Rows from block 5 of a small image classifier, named by matrix and row number. Rows with one number within an expert belong to one neuron, the router's apart. Each number is 128 + 32 x the weight over its row's rms, rounded and kept within 0 to 255. All counts start at 0. After the name is the row's rms in percent of the matrix's.
Before each expert's rows are labels from the 100 images, of 14976, where the router gives the expert most weight on average: "strongest on" is what is common among them. Only what is clearly more common there than usual is listed. The data: retinal OCT scans (Kermany 2017). In brackets: how many of the 100, against the usual share in percent.
# router: slot weights (model.blocks.5.mlp.router.weight, 16x384, trained with AdamW), inputs 0-95
# up: expert up (model.blocks.5.mlp.up, 8x192x384), inputs 0-95
# down: expert down (model.blocks.5.mlp.down, 8x384x192, transposed), outputs 0-95

# expert 4
strongest on: finding: normal (89 vs 51.6)
router.8 113 [162  86  98 135 105 152 163 122  54 102  72 132  92  88 132  96  74 149  33 171  73 136 104 116  99 138  81 123  86 138  93  93  87 121  98 109 117 101  81 131 121 117 100 127 187 121  92 140  96 152 143 155 149 153  89 115  87 115 161 135 111 153 177 124 100 120 137 153 122 158 105 115 125 118  86 154 108 153 154 126 105 168 142 140 120 170 133 133  73 131 162 159 114 156 161 114]
router.9 109 [136  67  74 138  91 119 116 101  87 128  72 124 134  74 106 107  35 113  37 168  81 111  76 125 117 123  87  92 142 123 128 102  68  33 133 120 144 121 127 123 134 133 114 102 143 112 107 118 126 126 116 103 114  98 124 130  87  71 112 124 109 179 167 137 101 106 120 119 125 134 130 101  75 133  52 137 123 163 114  78 123 140  97 147 117 123 105 148  93  73 130 159  98 120 161 111]
up.0 102 [137 207 132 126 100 124 133 169 204  89 113 111 139 118 125 135  97 152 171 129  96 101  44  93 126  64  88 115 110 108 118 115 100 185 125 131 187 125 151 139  83 145 150  92 134 184 122 126 108 160  83 135 111 122  98 122 146 133 159 108  89 123 135 120  94 223  67 183 104 157 107  94 124 149 139 151 173 144 100 162 125 107 137 158  82  80 211 106 149 139 143 106  94 103 183 155]
down.0 106 [167  94 149  95 184 125 110 109 111 165  86  81 185  42 168 155  71 165 138 154 131 178 141 124 130  99 134 132 106 108 138 152 120  98  99 152  84 121 155 146  88 179 167 165 132 198 166 129 118 130  95 151 101  84  75 147 131 141 147  97 117 136 138  53 141 158 125 126 121 127 176  69 217 166 128 186 143 138 147 137 133 174 138  89  97  98 137  98 115 124 119 151 140 105 114 129]
up.1 106 [150 135 139 160 106  85  92 105 170 155 103 158 142  77 176 145 216  96 113 136 154 148 136 115  75 108 141 116 151 123 106 148 179 143 137 129 147 130 226 101 106 174 166 192 116  77 167 132 104  44 117 141 164 132 122 119 132 140  80 141  94 126  78 137 133  78 136 101 117 125 104 110 109 161 113 119 140 108 157 102 118 181 112 132 109 101 101 150  97 131 148 100 168 167 228 141]
down.1 104 [155  88 107 128  75 173 191 139 224 110 135  95 119 118 110 163 159 150 122 156 146 118 127 165 117  79 110 106 143 122 129 111 122 105 181 150 136 127 116 136 186 154 119 142 114 219 143 141 121 172  73 140  69 185 160  71  98 107 164  96 136 137 170 145  71 125  84 150 109 196 136 137  86 161 100 106 169 103 133 145 103 133 125 120 118 127 117 153 140 124 170 107 145 156 196  59]
up.2 116 [107 158 126 115 149  89 179 115 173 127 150 123 156 190 121  97 185 127 139 124 126 163 145 151 181 166 119 116  62  89  98  90  99 125 180 147  81 142 156 107 175 180 134 120  99 165 105 117 142  45 127 100 103 101 153 145 185 152 138 143 140  62 110 141 167 105  79 149  83 128 133 146 105 132 107 137  99 141 152 111 107 162 156 122 134 119  95 108 118 124 148  93 129 100 139 139]
down.2 105 [117 125  91  96 135 127  92 128 182  96 127 134 184 136  70 119  94 138 132 146 145 110 110  93 142 169 115  99  65 124 110 129 156 125 101 102 116 142 116 145 145 107 146 114  65 114 159 123 112 144 152 153 118  88 169 100 129 173 106 125  87 110  96 206 158 190 130 155 160  28 123 100 135 149 101 146 156  98 155 102 141 141 128 110 145 111 143 107  97 113 126 144 109 106  60  86]
up.3 104 [ 85 145 113 166 126 158  39 129  79 131 144 189 129 196 173 141 118 100 152 127 139 125  85 113 154 130  66 150 138  75 119 124  72 177  92 150 140  83 125 107 117 108 142 181 162 174  67 104  95  95 175 145 161  81 136 109  94 101 146 129 128 159 143  66  97 136 104 160 132 114 122 124  43 106 128 140 185 117 134  93 113  93 164 158 109  88 102 162 115 169 162 111 159 173 153 150]
down.3 106 [116 138 137 162  96 102 138 107 184 123 115 157  86  35  89 145  99 114  99 110 106 187 119 137 181 120  93 144 122 195 153 132 114  97  82  86 145 152 134 149 163  85 155 108 150 121 154 140 155  72 152  96 152 185 177  91 112 136 179 102  38 107 126 126 161  91 137 147 180 147 188 160  65  86 135  97 153  88 102 145 128 127 126 146  58 166  97 121 127 139 121  95 143 145 123 141]
up.4 100 [ 93 108 106 100 108 109 139 139 108  98  71 128  85 140 127 131 183 171 141 179 126 145 129 121 130 102 141 182 103 161 104  79 163 102  73 128  28 133 149  92 178 125  80 190 148 136 117 128 130 149 112 122  94 119 146 136 105 100 124 108 151 138 120 116 174  78 103 123 144 106 119 131 143 182 144 124  83 125 127 162 116 119 156 126 105 138 153  89 139 136 122 113 166 117 254 112]
down.4 099 [157 133  96 100 142 104 120 116  86 142 107  65  87 149 129 129 117 171 123 124 139 111 144 113 116  63 146 149 117 100 116 159  99 111 109 113 183 143 121 117 149 212 172 102 145 154 112  89 102 131 131  95 119 100  88 158  60 186 117 179 166 141 120  97  89 111 132 168 101 155 102 119 136 128 162 142 158 172 157 107  85 157 100 115 100 139  86 132 144 129 160  86 102  84 144 128]
up.5 112 [104 142 144  96 129  88  76 152 118 139  77 107 169 132 134 135  61 104  84 108 154 139 186 129 134 131 161 141  92 122 120 126 150 161 149 118 123 136 109 149 124 152 129 122 114 114 137 170 117 136 102 110 145  72 161 139  58  87 131 113 131 106  86 113 107 113 106 124 178  94 168 149 143 110 120 135 113 120 106 130 128 130 132 106 133 104 143 129  79  99 147  60 151 133 162 156]
down.5 113 [105 140 124 120 102  77 162 125 152 165 145 203 171 143 157 117 167 180 130 170 162 142 146 164 113 177 123 125 123 125 137 158 136 101 115 118  84 193  85 155 130 150 170 131 148  55 106 154 120 116 175 164  94 117 163 126 154 155 167 142  81 157  76  61  95 122 105 192 138 136 136 111 145 103 125 114 137 108 167 112 118 157 158 136  43 121 108 145 114 130 127 189 115 127 183 162]

# expert 0
strongest on: finding: diabetic macular edema (37 vs 11.7)
router.0 120 [147  66 131 160 120 115 182 130  72 125  88  79 199  99 158  94  38 130  54 162 125  88  91 130 123 122  73 131  92  77 201 131 125  51 160 136 153 146  77  77 123 129 143 146 143 152  40 147  97 194 182 145 127  82  92 107  77 128 147 137  70 141 145 133 111 147 152 120 177 156  85 170 127 120  93 129 162 160 168 103 110 158 126 103  99 134 106  92  97 121 168 155 133 109  51 135]
router.1 130 [119  63 138 156 141  91 178 136  79 138  97  52 194 114 197 101  53 123  76 170 145 116  57 120 106 136 120  98 146  48 165 130 168  90 149 108 175 139 133 122 148 123 155 189 121 160 149 173 124 149 160 136 129  97 165 143  66  98 112 138 115 147 145 172 100 105 131 145 198 130 120  99 121 104 101 114 115 134 136  88  99 178 122 165 104 132 159 128 122  84 190 133 140 128  79 133]
up.0 116 [156  99 114 128 118 116 115 116 115 160 106 255 160 154 131 121 177 107 134 149 132 116 147 174 126 121 109 133 190 148 181  95  78  90  94 129  76 169 112 121 137 144 128 149 117 115 106 130 164 100 123 120 186 145 101 125 175 198 126  92 110 149 127 114 162  99 159 158  85  60 155 126  76 168 141 118 111 175  92 124 128 113 137 106 130 128 116 144 208 164 119 162 158 157 143 110]
down.0 111 [ 93 184  87 104 106 137 126 123  85 128 170 204  98 158 105 118 124  96 186 111 116 149 169 190 107 143 186 166 182 160 136 161  83 156 119 164  99 115 149 128  44 121  82  57 119 106  42 121 119 121 126 132  74 118  94 110 145  85 135 131 162 139  98  91 126 167 107 162  76 112 165 171  79 122 114 111 156 156 114 120 120 118 144  99  95 136 110 150  67 145  84 125 143  75 138 145]
up.1 104 [116 106 140  89 122 139 123 136  99 109 106 159  70 142  58 154  78 155 116  81 119 135 110 151 101 141 160 105 128 128  77  98 128 156 161 136 100  86 149 164  94 148 117 110 162 129 163 120 136 109 141 113 117 171 133 110 249 161 128 125 133  89 122  99 170 114 148 132 120 151 158 193 109 128 110 127 135 164 138 143 147 125 158 165 107 118 150 153 101 140 119 133 104 146  38  76]
down.1 105 [118 177  80 177 103 108 136 148 127 169 156 166 148 148 108 120 107 131 186 146 135 153 108 106 157  85 148 132  91 103 104 104  98 148 128  38  85  90 180 109 156 124 103 135 125 148  54 115 181 127  83 162 154 116 150 151 135 144 119 123 190  86  81 139  93 125 154 114 141 204  96 144 116 125  84  90  71 116  48 130 146 104 171 137  87 151 131 124 182 117 148 120 135  73 111 147]
up.2 116 [150 102 155 179 126  98 117 106 134 126  79 156 143 126  62 142 153 117 157 131  97 121 177 127  95 109 176 117  91 180 116 137  59 109 100 151 103 145 110 174  83 125 118 104 131 149 132  97 141 170 146 157 177 182 181 176 130 163 136 121 117  98 164 162 106  83 132  89  94 166  97 129  91 150 167  97 133 158 133  80 136 156 138 128 129 139 154 135 160 122 107  85 147 214 167 112]
down.2 103 [122 118 134 138 184 126 145  98 164 138 112 194 138  88 104 115 137  92 134 148 133 136 104 140 150 149 151 151  98 115 113 120 123 176 144 119 115  60 140 139 135 105 140 110 107 175 114 109 119 160  87  91  85 146 169 114 118  95 110 141 129 177 160  99 133 188 140 168 116 109 135 126 101 151 160  66 151 114 130 177 149 130 138 163 113 162 128 105 161 143  98 150  90 178 151 113]
up.3 066 [118 194  87 141 106 132  53 153 153 172 135 135 129 171 128 152 156  98 159 197  88 139 168  92  89 106 134 121 129 145  88 164 146 140 123 167 171 107 110 145 111  94  83 134 116  59 174 105 110 148 128 101 137  88 118 124 122 150 159 139 120 161 141  90 105 174 162 125 139 146 122  98  85 133 165 137 105 132  99 114 147 118  87 133 119  83 138 127 126 161 185  72  81  66 150  75]
down.3 072 [174 167  99 165 104 160 109 184 136 151 137  84  65 143 144 147 123 110 155  90 118 108 148 109 118 133 127 109 141 138 190 154 106 131  96 176 133 130 142 126  98 111 135 140 111 176 106 118  89 136  63 132 154 156 164  73  68 156 139 118 166  89 174 148 173 172 130  98 191 102  93 112 172  95 172 170 106 178 163  69 124 181 140  99 154  82  99 158  89 188  98  80 147  73  96 142]
up.4 106 [ 75 143 102 133 163  93 121 133 207 137 135 106 240 113  20 138  84 110  54 126 174 144 137 177 100 164 123 183  52 140  81 115  82 202 139 148 168 156 181 139 141 127 130 133 166 131  87 134  86 161 174 132 131 181 149 152  96 168 137  93  98 128 120 167 106 126 119 118  84 127 163  91  94 145 109 128 105 105 116 130 148 205 135 105 123 117  94 178  68 150 172 102 153 103 162 108]
down.4 109 [113 177 163 123 102 113 167 182 143 187  95 218  98 111 112 137 177 150 154 109 107 127 127 120 115 133 159  83 119 180 162 151 174 163 108 130 113 156 124 112 168 124 114  72 117 164  71 134 119  95  92 156 142  92 176 140  98 138  77 172 118  67 183 163 138  72 179 133 111  79 114 136 133 104 162 108  81 145 122 114 168 131 142 121 115 156 176 104 147 157 109 169 114 185 169 165]
up.5 100 [ 75 149  77 117 166 134  81 151 132 129 136  72 150 133  41  79  93 113  83 145 155 135 155 142 121 164  85 147 213 118 171 142 144 137 102 108 190 132 154 173 181 125 123 121 138 117 129 135 130 145 145 120 156 135  70 148 159 126 137 111  86  65 122 111 153 191  97 163 190 116  93 160  80 119  67 123 133 140 120 144 121 109 135 108  96  91  87 148 128 180 156 136 117  85 165 166]
down.5 102 [114 114 140  89 166 123 123 124 100 145 168 150 177  87 113 147 102 135  42 129 130 148 145 140 156  67 168 116  82 216 164 120  90 150 113 168  60 152 129 131  92  90 143 115 194 128 102 133 143 120 160 114 149 106 156 144  86 137 126  99 111 131 156  72 102 115 133  70 163 160 196  90 152 157 117  97 162  61 154  63 142 131 124 180 147  58 141 140 142  67 116 105 129 116 197 139]

# expert 7
strongest on: finding: diabetic macular edema (51 vs 11.7)
router.14 099 [109 134 129 116 105  71 125 150 179 126 189 129 129 115 100 107 155 118 132  61 103 120 156 147 122  67 144 118 123  94  77 137 128 184 101  73  88 119 141 127 155 145 112 102 136  78 169  64 161  94 106 115 125 150 101 139 197 128 122  95 114 132  92  79 124 117 116  91 115  93 121 113 132  97 139  85 155  84 152  98  70 147  93  78  99 126  98 130 149 131 134 109 189  96 112 116]
router.15 102 [205 142 146 160 123 168 132 123 192 144 177 144 125 106 110 159 206  72 197 109 107 170 156 145 114 138 173 121 126 129 106 147 111 174 104 162  95 114 146 130 128 155 126 126 127 175 183  92 132  87  98 168 136 149 138 134 182 181 106 137 156 155 118 153 166 181 157 118  78  88 138 119 184 126 183 184 142  93 173 107 130 161  92 146 155 124 118 132 180 132 108  63 167 121 135  89]
up.0 099 [143 131 161 171 154 164  98 130 140  86 176  99 154 184 149 130  55  91 111 111 140 128 197 170 157 144 153 137 164 180 149 124 167 151  99 120 124 177 133 128 186 122  76 105 111 107  31 159 129  68 146 145 137 134 124 157  64 150 100 109 120 106  77 146 194 141 168  42 114 181 156 161 145 168 133 102 102 155 119 116 151 155 136 114 171 106 130 124 140 115 127 129 158 115 151 185]
down.0 100 [125 130 102 140 169  73 106 136  69 116 114 174 156  96 132 100 109 101  87  59 174 115 131 181 159 123 140 131 111 117  90 120 123 170  78 106 108 112 128 121 112 144 150 121 179 135 159  72 148 161 157 182 159 193 137  82  84 112 111  99 128 133 151  95 108 116 131 159  54  57 160 121 143 129 132  92 100 109 143  97 124 157 116 127 129 151 119 142 146 161 142  91 135 140 146 144]
up.1 089 [169 102 149 114 113 131 147 133 118 104 120 112 130 154  94  99  94 152  56 104 149 154 121 144 148 109 122 118 134 157 120  98 144  26 106 149  96 121 124  93 171 150 125 108 114  83 184 127 131  57 102 128  75 120 188 148 150 184 102 114 121 120 163  91 135  79 132  96 179 123  98 106 130 141 155 111 120 179 130  87 115  80  95 115 103 129 154  92 131 122 129 128 143 119 130 128]
down.1 092 [137 115 117 100 116 165 142 120 147 171 130 157 120 114 151 176 163  99 167 128 121 131 172 140 195 124 164 166 135 142 142 101 118 140  63 112 154 114 113 121  83 163 164 111 104  50 140  60 196 127 162  92  86 119 123 155  51 110 170 127 151 128 127 123 140 133 138  94  77  93 121  90 111 114 123 155 123  95 187 132 113  97 152 142  89 139 193 128 128 122 100 148 148 149 131 135]
up.2 102 [116 116 199 120 134  58 157 145 182 113 122  96 152 143 178  93 176 133 112 135 101 113 148 180 147 148 147 150 166 130  85 192 141 141 116  90 107 174 139 121  93 149 112 125 142 144 114  78 112 185 142 142 105 208 135 112 151 139 124 130 134 114 116 140 122 114 125 132 147 152 123 137 126 177 116 179 164 152 197 173 134 125 135 112 133 149  89 157 134 110 152 112 143  70 172 173]
down.2 107 [ 74 201 116 124 163 158 109 119 120 150 122 120  69 143 186 112 134  67 140 105 140 147  76 139 204  69 113 137 120 113 141 185  86 133 134  64 133 119 166 117 142 157  96 129 136 130 131 111 138 104 141 133 115  50 143 136 115 132 101 140 105  77  81 114 134 123 119  87 143 112  95 120 137  83  97  91  93 102  88 128 117 144 151 100 121 114 118 203 119 134  82 166 145 149 160  95]
up.3 093 [122 146 114 133 101 107 140 110 147 168 107 165 175  97 150 135 130 124 111  92  92 132 138 127 160  96  73 190  84 114 114 135  98 132 102 140 201 168 185  98 143 154 137 133 170 145  51 155 146 143 138 134 110 156 168 138  98 154 139 103  71 124 188  92 146 121 174 171 100 110 140 136 121 125 144 153 106  93 163  79 112 151 141 146  88 117 153  72 114 167 124 120 112  57 155 156]
down.3 099 [107 127 132  91 124 113 104 116 119 147 149 138 110 140 115 131 165 190  98 156 187 180 116 116 156  93  97  91 190  92  90 140 120 146 140 142 139 110 141 163  90 128  77  91 118 113 132  98 172 193  92 118 126  90 186 125  86 136 140 136 133  98 168 138 111  67 136 117 172 176 111 148 167 168 154 130  95 166 197 137 116 142  94 122 200 140 153 186 154 176 108  21 109 166  91 177]
up.4 086 [151 126 148 104 141 183 110 106 120 205 126 116 102 123 125  96  30 166 185 209 102 117 148 133 110 192 143 161  78  78 120 155 115 116 161 124 133 143 136 109 146 140 143 114 167 124  95 185 120 146 200 123 104  91 112 122 128 130  89  81 110 146 126 125  72 114 120 147 147  94 129 105 143  88  85 115  71 118 123 125 125 150 163 117 115 134 199 109 154 170 123  69 158 176 123 129]
down.4 092 [126  84 139 137 162 106 165  88 143 166 121 179 165  74 133 169 156 116 116  65 182 155  23 131 150 139 116 119 109  68 137  83 116 169 154 127 168 107 123 101 108 134 139 173 142  33 123 121 163 127 113  97  61 100 147 123  33 150 135 103  75 104 202 146  73  83 134 101 109 113 145 110 125 158 158 153  72 121 133 123 143 102 124 146 173 133 103 152 169 106 170 147 176 122 144 126]
up.5 117 [150 121 143 150 150 150 154 148 130 201 127  96 118 114 147 108  85 133  62 116 134 150  66 139  74 157 118 105  50 160 161 104  93  88 130 195 151 146 115 109 104 124 132 124 122 152 165 210  90 150 100 117  92 191 192 141 178 118 143 150 139 145 135 100 135 132 154 190 153 130 148  98 192 128 127 104 135 173 114 117 118 125 112 147 169 134 137 153 147  89 107 148 145 150 144 136]
down.5 109 [150 136 126 132 145 145 114 153 171 176 135 211 140 109  96 138 150  93 149 130 138 134  95 109 156 128  98 171 121 136 119 123 119 162 134 106 212 155 121 128 122 115 157 115 152 142 132 175 172 152 128 120  83 161 138 147 136 133 164  97 122 161 137 121 175  76 168 207 149 106 142  91 164 109 126 151 139 101 112  98 138 108 126 151 106 105 138 134 144 150 153 126  89 153 138 169]

# expert 2
strongest on: finding: normal (99 vs 51.6)
router.4 101 [128 117 103 154 112 119 126 152  99  90 138 138 134 107 132  73  84 154  82 143 118  90 125  63 107 139  87 151 124  87 199  98 152  97 144  83 108 138  99 129 176  79 169 133 151 161  76 164  61 158 160  96 130 144  97 143  77 131 163 154 125 150  87 129 114 126 121  99 144 165  86 112 118 134  71 110  85 179 106 145 140 165 113 117 146 103 117 113  86 157 148 158 130 106  86 156]
router.5 106 [102 157 101 101  72 159  98 142 100 190 129 180  91  96 110 100  96 145  82  99 154 148  91  48 145  88  78 130  93 142 144 157 128 160 152 112 106 162  85 145 141 120 128 106 110 113  40 141  70 167 132 134  71  91  74 109  69  80 124 150 135 158 114 118  86 144 119 123 160 151  53  94 129 161  85 107 127 168 108 140 107 122 107 129 122 100  73  94 105 131 123 157 140 123 165 159]
up.0 112 [100 125 114 123 110  84 106 138 121 118 129 148 126 118 139 165 166 145  94  56 116 114 100 175 132 135 125 118 173 121 151 127 137 135 155 144 149 117  95 120 130 100 120  98 112 255 125 146 156 162  46 140 127 170 179 111  87 116 154 101 135  90 158 130 140  78 139 148 153 134 231 101 127 146 128 125 113 114  93 106 121 161 110 164 139 164  95 107 106 105 155 141 130 110 146 109]
down.0 110 [113 127 109 160 144 174 115  86  72 177 136 120  65 209  68 168 124 203 130 141 155 122 119 115 127 191 113 137  61 134 141 109 136 115 122 124 132 107 102 118 127 128 119 154 141 187 131 152 103  91 136  86 191 145 144 107 125 107 129 148 151 117 159 150 104 151 135 131  50 106 106  81 136 134 236 126 125 132  85 167 177 147 105 129 126  72  85 130 138 118 102  81 174 128  41 118]
up.1 067 [ 76  62 138 144 137 111 118 135 139 117 195 119 117 133 224 162 101 134 147 154  94 156 132 122 146 114  99 126 103 139 129  91 191 132 153 128 113 153  51 115 135 202 132 101  89 134 165 104 140  90 105 115  86 109 155 114 110 159  90 123 175 122 188 133 117 156 132 120 104  95 186 102 153 141 184 188 177 117 107  98 128 120 120 150 102  69 102 146 150 134  99 121 110 162 100 228]
down.1 072 [138  76 132 119  96 172 152 168 142  94 124 174 189 134 148 122 151 118 158 100  89  99 165  94 116 127 172 104 138 154  95  39 135 155 181 105  60  75 102 101 139 127 121 212 143  87 121  84  73 138 129  93 103 181 121 132 133 151 189  70 114  80 108 130 110 156  99  80 141 137  98 125 141 120 132 137  87  88 145 102 169 126 142 147 148  93 121 137 139  61 137 132 160  95 129 111]
up.2 108 [188 139 149 112 153 176 104 122 119 172 160  68 228  88 115 157 186 131 141  85 157 171  54  88  92 119  98 111 139 124 230 139 172 100  93 137 124  99 121 123 165 114 121 151 132 113 124 142 110 149 155 130 154 201 114 131 181 142 135 108 124 132 171  75 126 138 142 119 123  79 163 131 194 105 143 157 112 125  79  90 150 125 161 142 147 112 173 193  95  85 152 150 115 134 156 165]
down.2 106 [172  39 131  91 121 152 144 155  75 115  96 185 114 118 135 148 109 128  64 159 134 114 140 129 100 122 124  87 105  87 107 102 171  61 135 103  85 137 115 105 142 136 154  93 131 155 160 136 152  82 146 138 167 100 137 140 124 132 158 138 180 131 120 101 138  65 160 151 140 137 131 199 121 155  97  84 159  93 120  62  85 117 169 150  82 141 150  99 130 192  64 132 110 122 156  84]
up.3 127 [108 174  91 131 164 139 192 137  87 106 155 130 162 200 107 116 132 138  98 106  84 119 220 133 102 172  62 140 199 111  84 166 103 165 110 148  73  95 126 178 166 121 131  94 132 157 136  87  93 122 107  96 141 129  47 135  91 161 133 118 127  75  93 126 136 103 153 111  44  79  88 123 138 127 154 143 107 121  65 126 172  84 106 121 162 113 125 126  96 163 131  71 106 148 171 138]
down.3 119 [113 174 152 150 140 141 113 115 115 155 128 113 109 128 109 145 104 176  83 174 127 152 132 200 153 179  98 142  93 124  50 117 140  78  87 103 134  95  76  96 134 107 118 119  74  86 145 175  86  45 120 113 155 156 111 131  94 136 138  63 156 157 159 166 165 166 128 197 132  89  81 114 138 121 154 108 106 143  98 188 134 161  86 108 109  53 122  61  90 118  92 103 135 170 127 130]
up.4 124 [129  99 158 127 138 180 138 140 146 131 153  59 134 120 202 141 108 137 127  92 107 109  56 139 117 113 113 102 179  72 100 127 129 136 112 139  60  97  91 179 127 113 104 132 116  88 141 132 149  88 114 148  70 191 127 136  91 158 167 130 120 131 164  75 110 118 153 133 103 135 153 117 152  87 129 123 153 145 183 144 129 138 132 135 115 151  87  87 169 114 142  99 138  97  93  41]
down.4 108 [123 137 148 103  64 134  78 109 105 126  69 169  90 177  99 136 163  66 198 100 173 107 132 170 129 168 134 135 227 150 142 111  83 186  98 115  86 134 153 151 161 196 150  78 116 109 188 112 156  67 133 137 160  82 114  90 137 137 152 141 145 187  81  97  66 124 114 142 155 146  84  79 123 138 110 111 164 190 147 144 112 118 145 140 126 110 122 113 105 141 147 132 114 151 154 144]
up.5 116 [145 133 138 134 122 175 157 153 149 176 129 118 181 134  63 107  56 112 141 144 119 132 136 127  69 159 117 161 115 198 130 158 159 155 123 164  85 146 113 150 108  84 132 129 122  99 131  83 137  72 154 128 184 156  76 113  66  90  82 183 140 159  99 132 106  90 145 148 141 114 158  96 128 116 174 142 145 146 140 107 113 111 148 143 123 140 134 104 159 106  91 131  52 147 172 111]
down.5 109 [164 131 171 131 183 161 114 127 114 207 147 126  73 131 130 130 141 120  74 135 127 139 136 171  98 161 163  85 115 121 152 173 119 133 118 125 159 137  78 140  99 192 125 167 163 129  81 100 213 155 157 145  86 137  85  74 174 148 124 113 125 190  97 138 153 112 138  92 166 138 123  90 149 152  92 117 140 100 142 133  98 137 190 153 114 127 138 106 159 106  87  58 145 118 131  97]

# expert 1
strongest on: finding: normal (78 vs 51.6)
router.2 082 [137 136  92 127 123 132 100  99 113  91  39  93  79 175 143 145 163 123 108 114 141 137 153 166 152 130 139 157 169 131 174  45 142 111 135 149 163  88 148  98 114 137 130  90  76 146 134 185 123 172 126 110 120 129 182 113 116 101 180  96  88  79 173 163 146  92 146 124 148 157 110 169 135 117 135 127 121 178  97 218 164 102 206 131 167 121 154 115  91 139 122 106 123 162 111 125]
router.3 086 [ 96 104 121 210  78 155 173 155 163  86 153 117 142 132 173  60  96 124  91 125 155 137 136  75 159  64 110 154 105  90 146 152 170 104 137 103 160 139 112 115 127 125 103 111 153 135  81 112 118 199 144 140 123 168 100 152 131  92 169 129  99 108 113  89  75 104 153 122 160 179 117 166 150 190 177 116 104 163  59 173  96 137 115  93 129 152 214 143 119 141  95 163 111 168 155 118]
up.0 076 [120 156  74 100 147 129  81 143 117 221  84 116 149 156 110  91 109 132 156 138 136 147 146 175 101 151 127 106 106 104 152 106 124 171  92  69  49  91 115 145  98 102 146 174 151 137 103  96  97 157  96 135 137 172 100 150  83 122 114 129 122 123 166 128  84 113 104 163  76 127  74 137 160 115 125 151  86 114 143 136 112 145 104 133 138  81 231 126 100 119  63 165 130  85 106  84]
down.0 076 [124 145 113 131  91 164 130 171 179 119  90 123  72 135 168 171  93 130 142 181 127 117  68  87 168 119 141  95 163  81 129 144 134 107 185 113  54 110  78 140  77 168 194 111 127 112 163 152  86 116 174 118  90  82 125 101  85 133 125 156 144 122 139 149 123  34 114 109  81  92 127 168 132  92 173 187 146 114 185 132 104 124 156 138 120 149  95 121  93 181 148  70 165  99  95 136]
up.1 122 [116 156 132 131  94 125 146 157 169 122 118 160 105 118 112 119 147 134 133 230 179 118 120 125 198  98 104 137 171 130  96 156 137 151 117 117 139 151 114 158 134 122 183 114 178  98  98 102  93 119 136 117 107 130 132 109  71 117 160 121  66 113 104  92  91 151 105  77  64 143 146 173 105 112  92 106 143 220 105 135 108 116  83 135 126 127  52 155 139 137 168 174 109 138 136 112]
down.1 111 [158 147 136 150 138 154  94 122  99  91 177 165 144 170 105 117 162 173  99 149 184 193 111 125 149 136 129 161  85 142  80 132 109 106 165 148 100 150 103 153 112 144 175 116 118 199 165  73 138 185 137 116  95 120  87 168 146 120 159 114 148 120  82 110 168 164 181 168  90 167 179 141 124 131 124 154 181 141 133 139  99 173 151 130 133 159 127 113 127 110  76 201 145 122 101 152]
up.2 109 [108 163  76 143  63  67 113 138 147  56  82 204 116 114  90 149 151 135 150  94  53 136 149  67 163 143 120 137 118 152 147 135  80 138 119 141  64 135 111 142 122 133 140 114 137  96  78 130 175 144 160  87 163 167 101 130 122 118  89 156 131 144  87  49 127 166 122 117 141 143 163 116 112 119 126 151 128 181 137 202 155 133 129 140  97  80 110 131 114 120 151 120 131 154  55 154]
down.2 109 [ 73 159 151 130 121  94 113 128 160 155 121 102 147 138 105 160 116 157 142 134  79 153  63 133 159 128 149 111 166 122 134 125 157  96 123 109 114  81  81 130 164 152 138 139  94 191  95 146 138 149 145 128 135 133 164 159 113 137 119 125 121  62 153 197 153 128 139 120  82 171 192 128 102 154  94 150  97 164 109 100 148 157 151  79 109 152 137 151 142 120 118 122 158 150 111 115]
up.3 109 [117  51 119 125 102 130 116 125  99 152 179 135 133 116 159 126 164 140 113 150 158  88  83 146 139  81 133 130 121  62 116 139 164  95 150 122 113 129 154 138 161  79  87 137 166 121  83  72 104 125  80 144  81 137 108 154  46 160 146 113 104 108 178 110 125 118  96  83 158 133  86 140 138 109 171  93 132  91 156 131  98 113 132 143 158 124 153 111 103 173 130 107 114 103  65 115]
down.3 115 [113 189 115 134  81 106  97  94 182 150 113  63 115 155  80 123 123  81 171 115 147 125  85 113 132  71 117 193 197  99 118 104 117 176 159 125 108 133 158 120 187 107 141 175 109 179 134 134 183 153 147 117 120 189 113 144 148  59 134  96 126 131 149 138 127 186  95  93 149 135 106 117 125 172 130 149 125 134  86 110 154 103 105 103 122 142 120  82  85 115 130 150 140 196 131 150]
up.4 085 [125 206  61 128 168 119  69 115 157 157 160 112 191 131 142  99 155  49  82  83  87 100 189 140 115 101 137  65  86 161 117 129 119 115 114 144  87 160 130 123 161 151 154 147 140 125 191 110 162 131 124 142 174 132 158 177 131 158 112  75 168 183 163 126 115 136 130  95 169  71 139 107  79 150 130 143  97 160  81  76 109 145 139 154 114  93  48 146 106 125 145 104 105  71 105  81]
down.4 085 [136 199 131 122 143 113 143 137 106 154  83 124 171  98 144 161 114 139  71 118  38 161 139 158 122 146 145 149 192  72  85 106 152 145 125 137 147  78 171 138 125 123 151 104 203  89 154 168 132 114 146 182 131  61 146 124 168 128 107 111  55 200 200 158  43 103  83  90 142 148 164  99 145 158 100 107 120 103 169 126 111 118 113 128 152 102 155 135  68 109 129 129 109 127  97 102]
up.5 110 [132 163 121  88 113  95 101 147  97 163 114 126 126 142 139 166  82  67 130 193 202 109 120 156  64 174 124 136 140 120 173 124 116 138 187 115  36 125 119 176 129 138 115  97 146 109 115 110  70  45 189 117 110  68 122 133 213 137  70 140 118 152 117 132 151 111 167 139 182 101 131 148  82 108  94 170 116 149 130 131 126 111 138 140 136 137  84 106 119  39  91 156 127  85  97 153]
down.5 110 [115 114 144 100 134 153 138 153 115  99 146 138 148 136 150 139 117  74 165 173 126 192 118 115 103 152 103 121  59 119  93 125 108 102  93 149  45 147 128 136  98 176 102 148 102 123 203  99 155  33 139 119  90 105 139 106 116 134 158  86 156 158 133  61 151   0 144 101 144  82  81 102 132  98 133 128 125 108 140 182 138 113 155 172 146 168 110 128 120 158 109 162 185 121 112 126]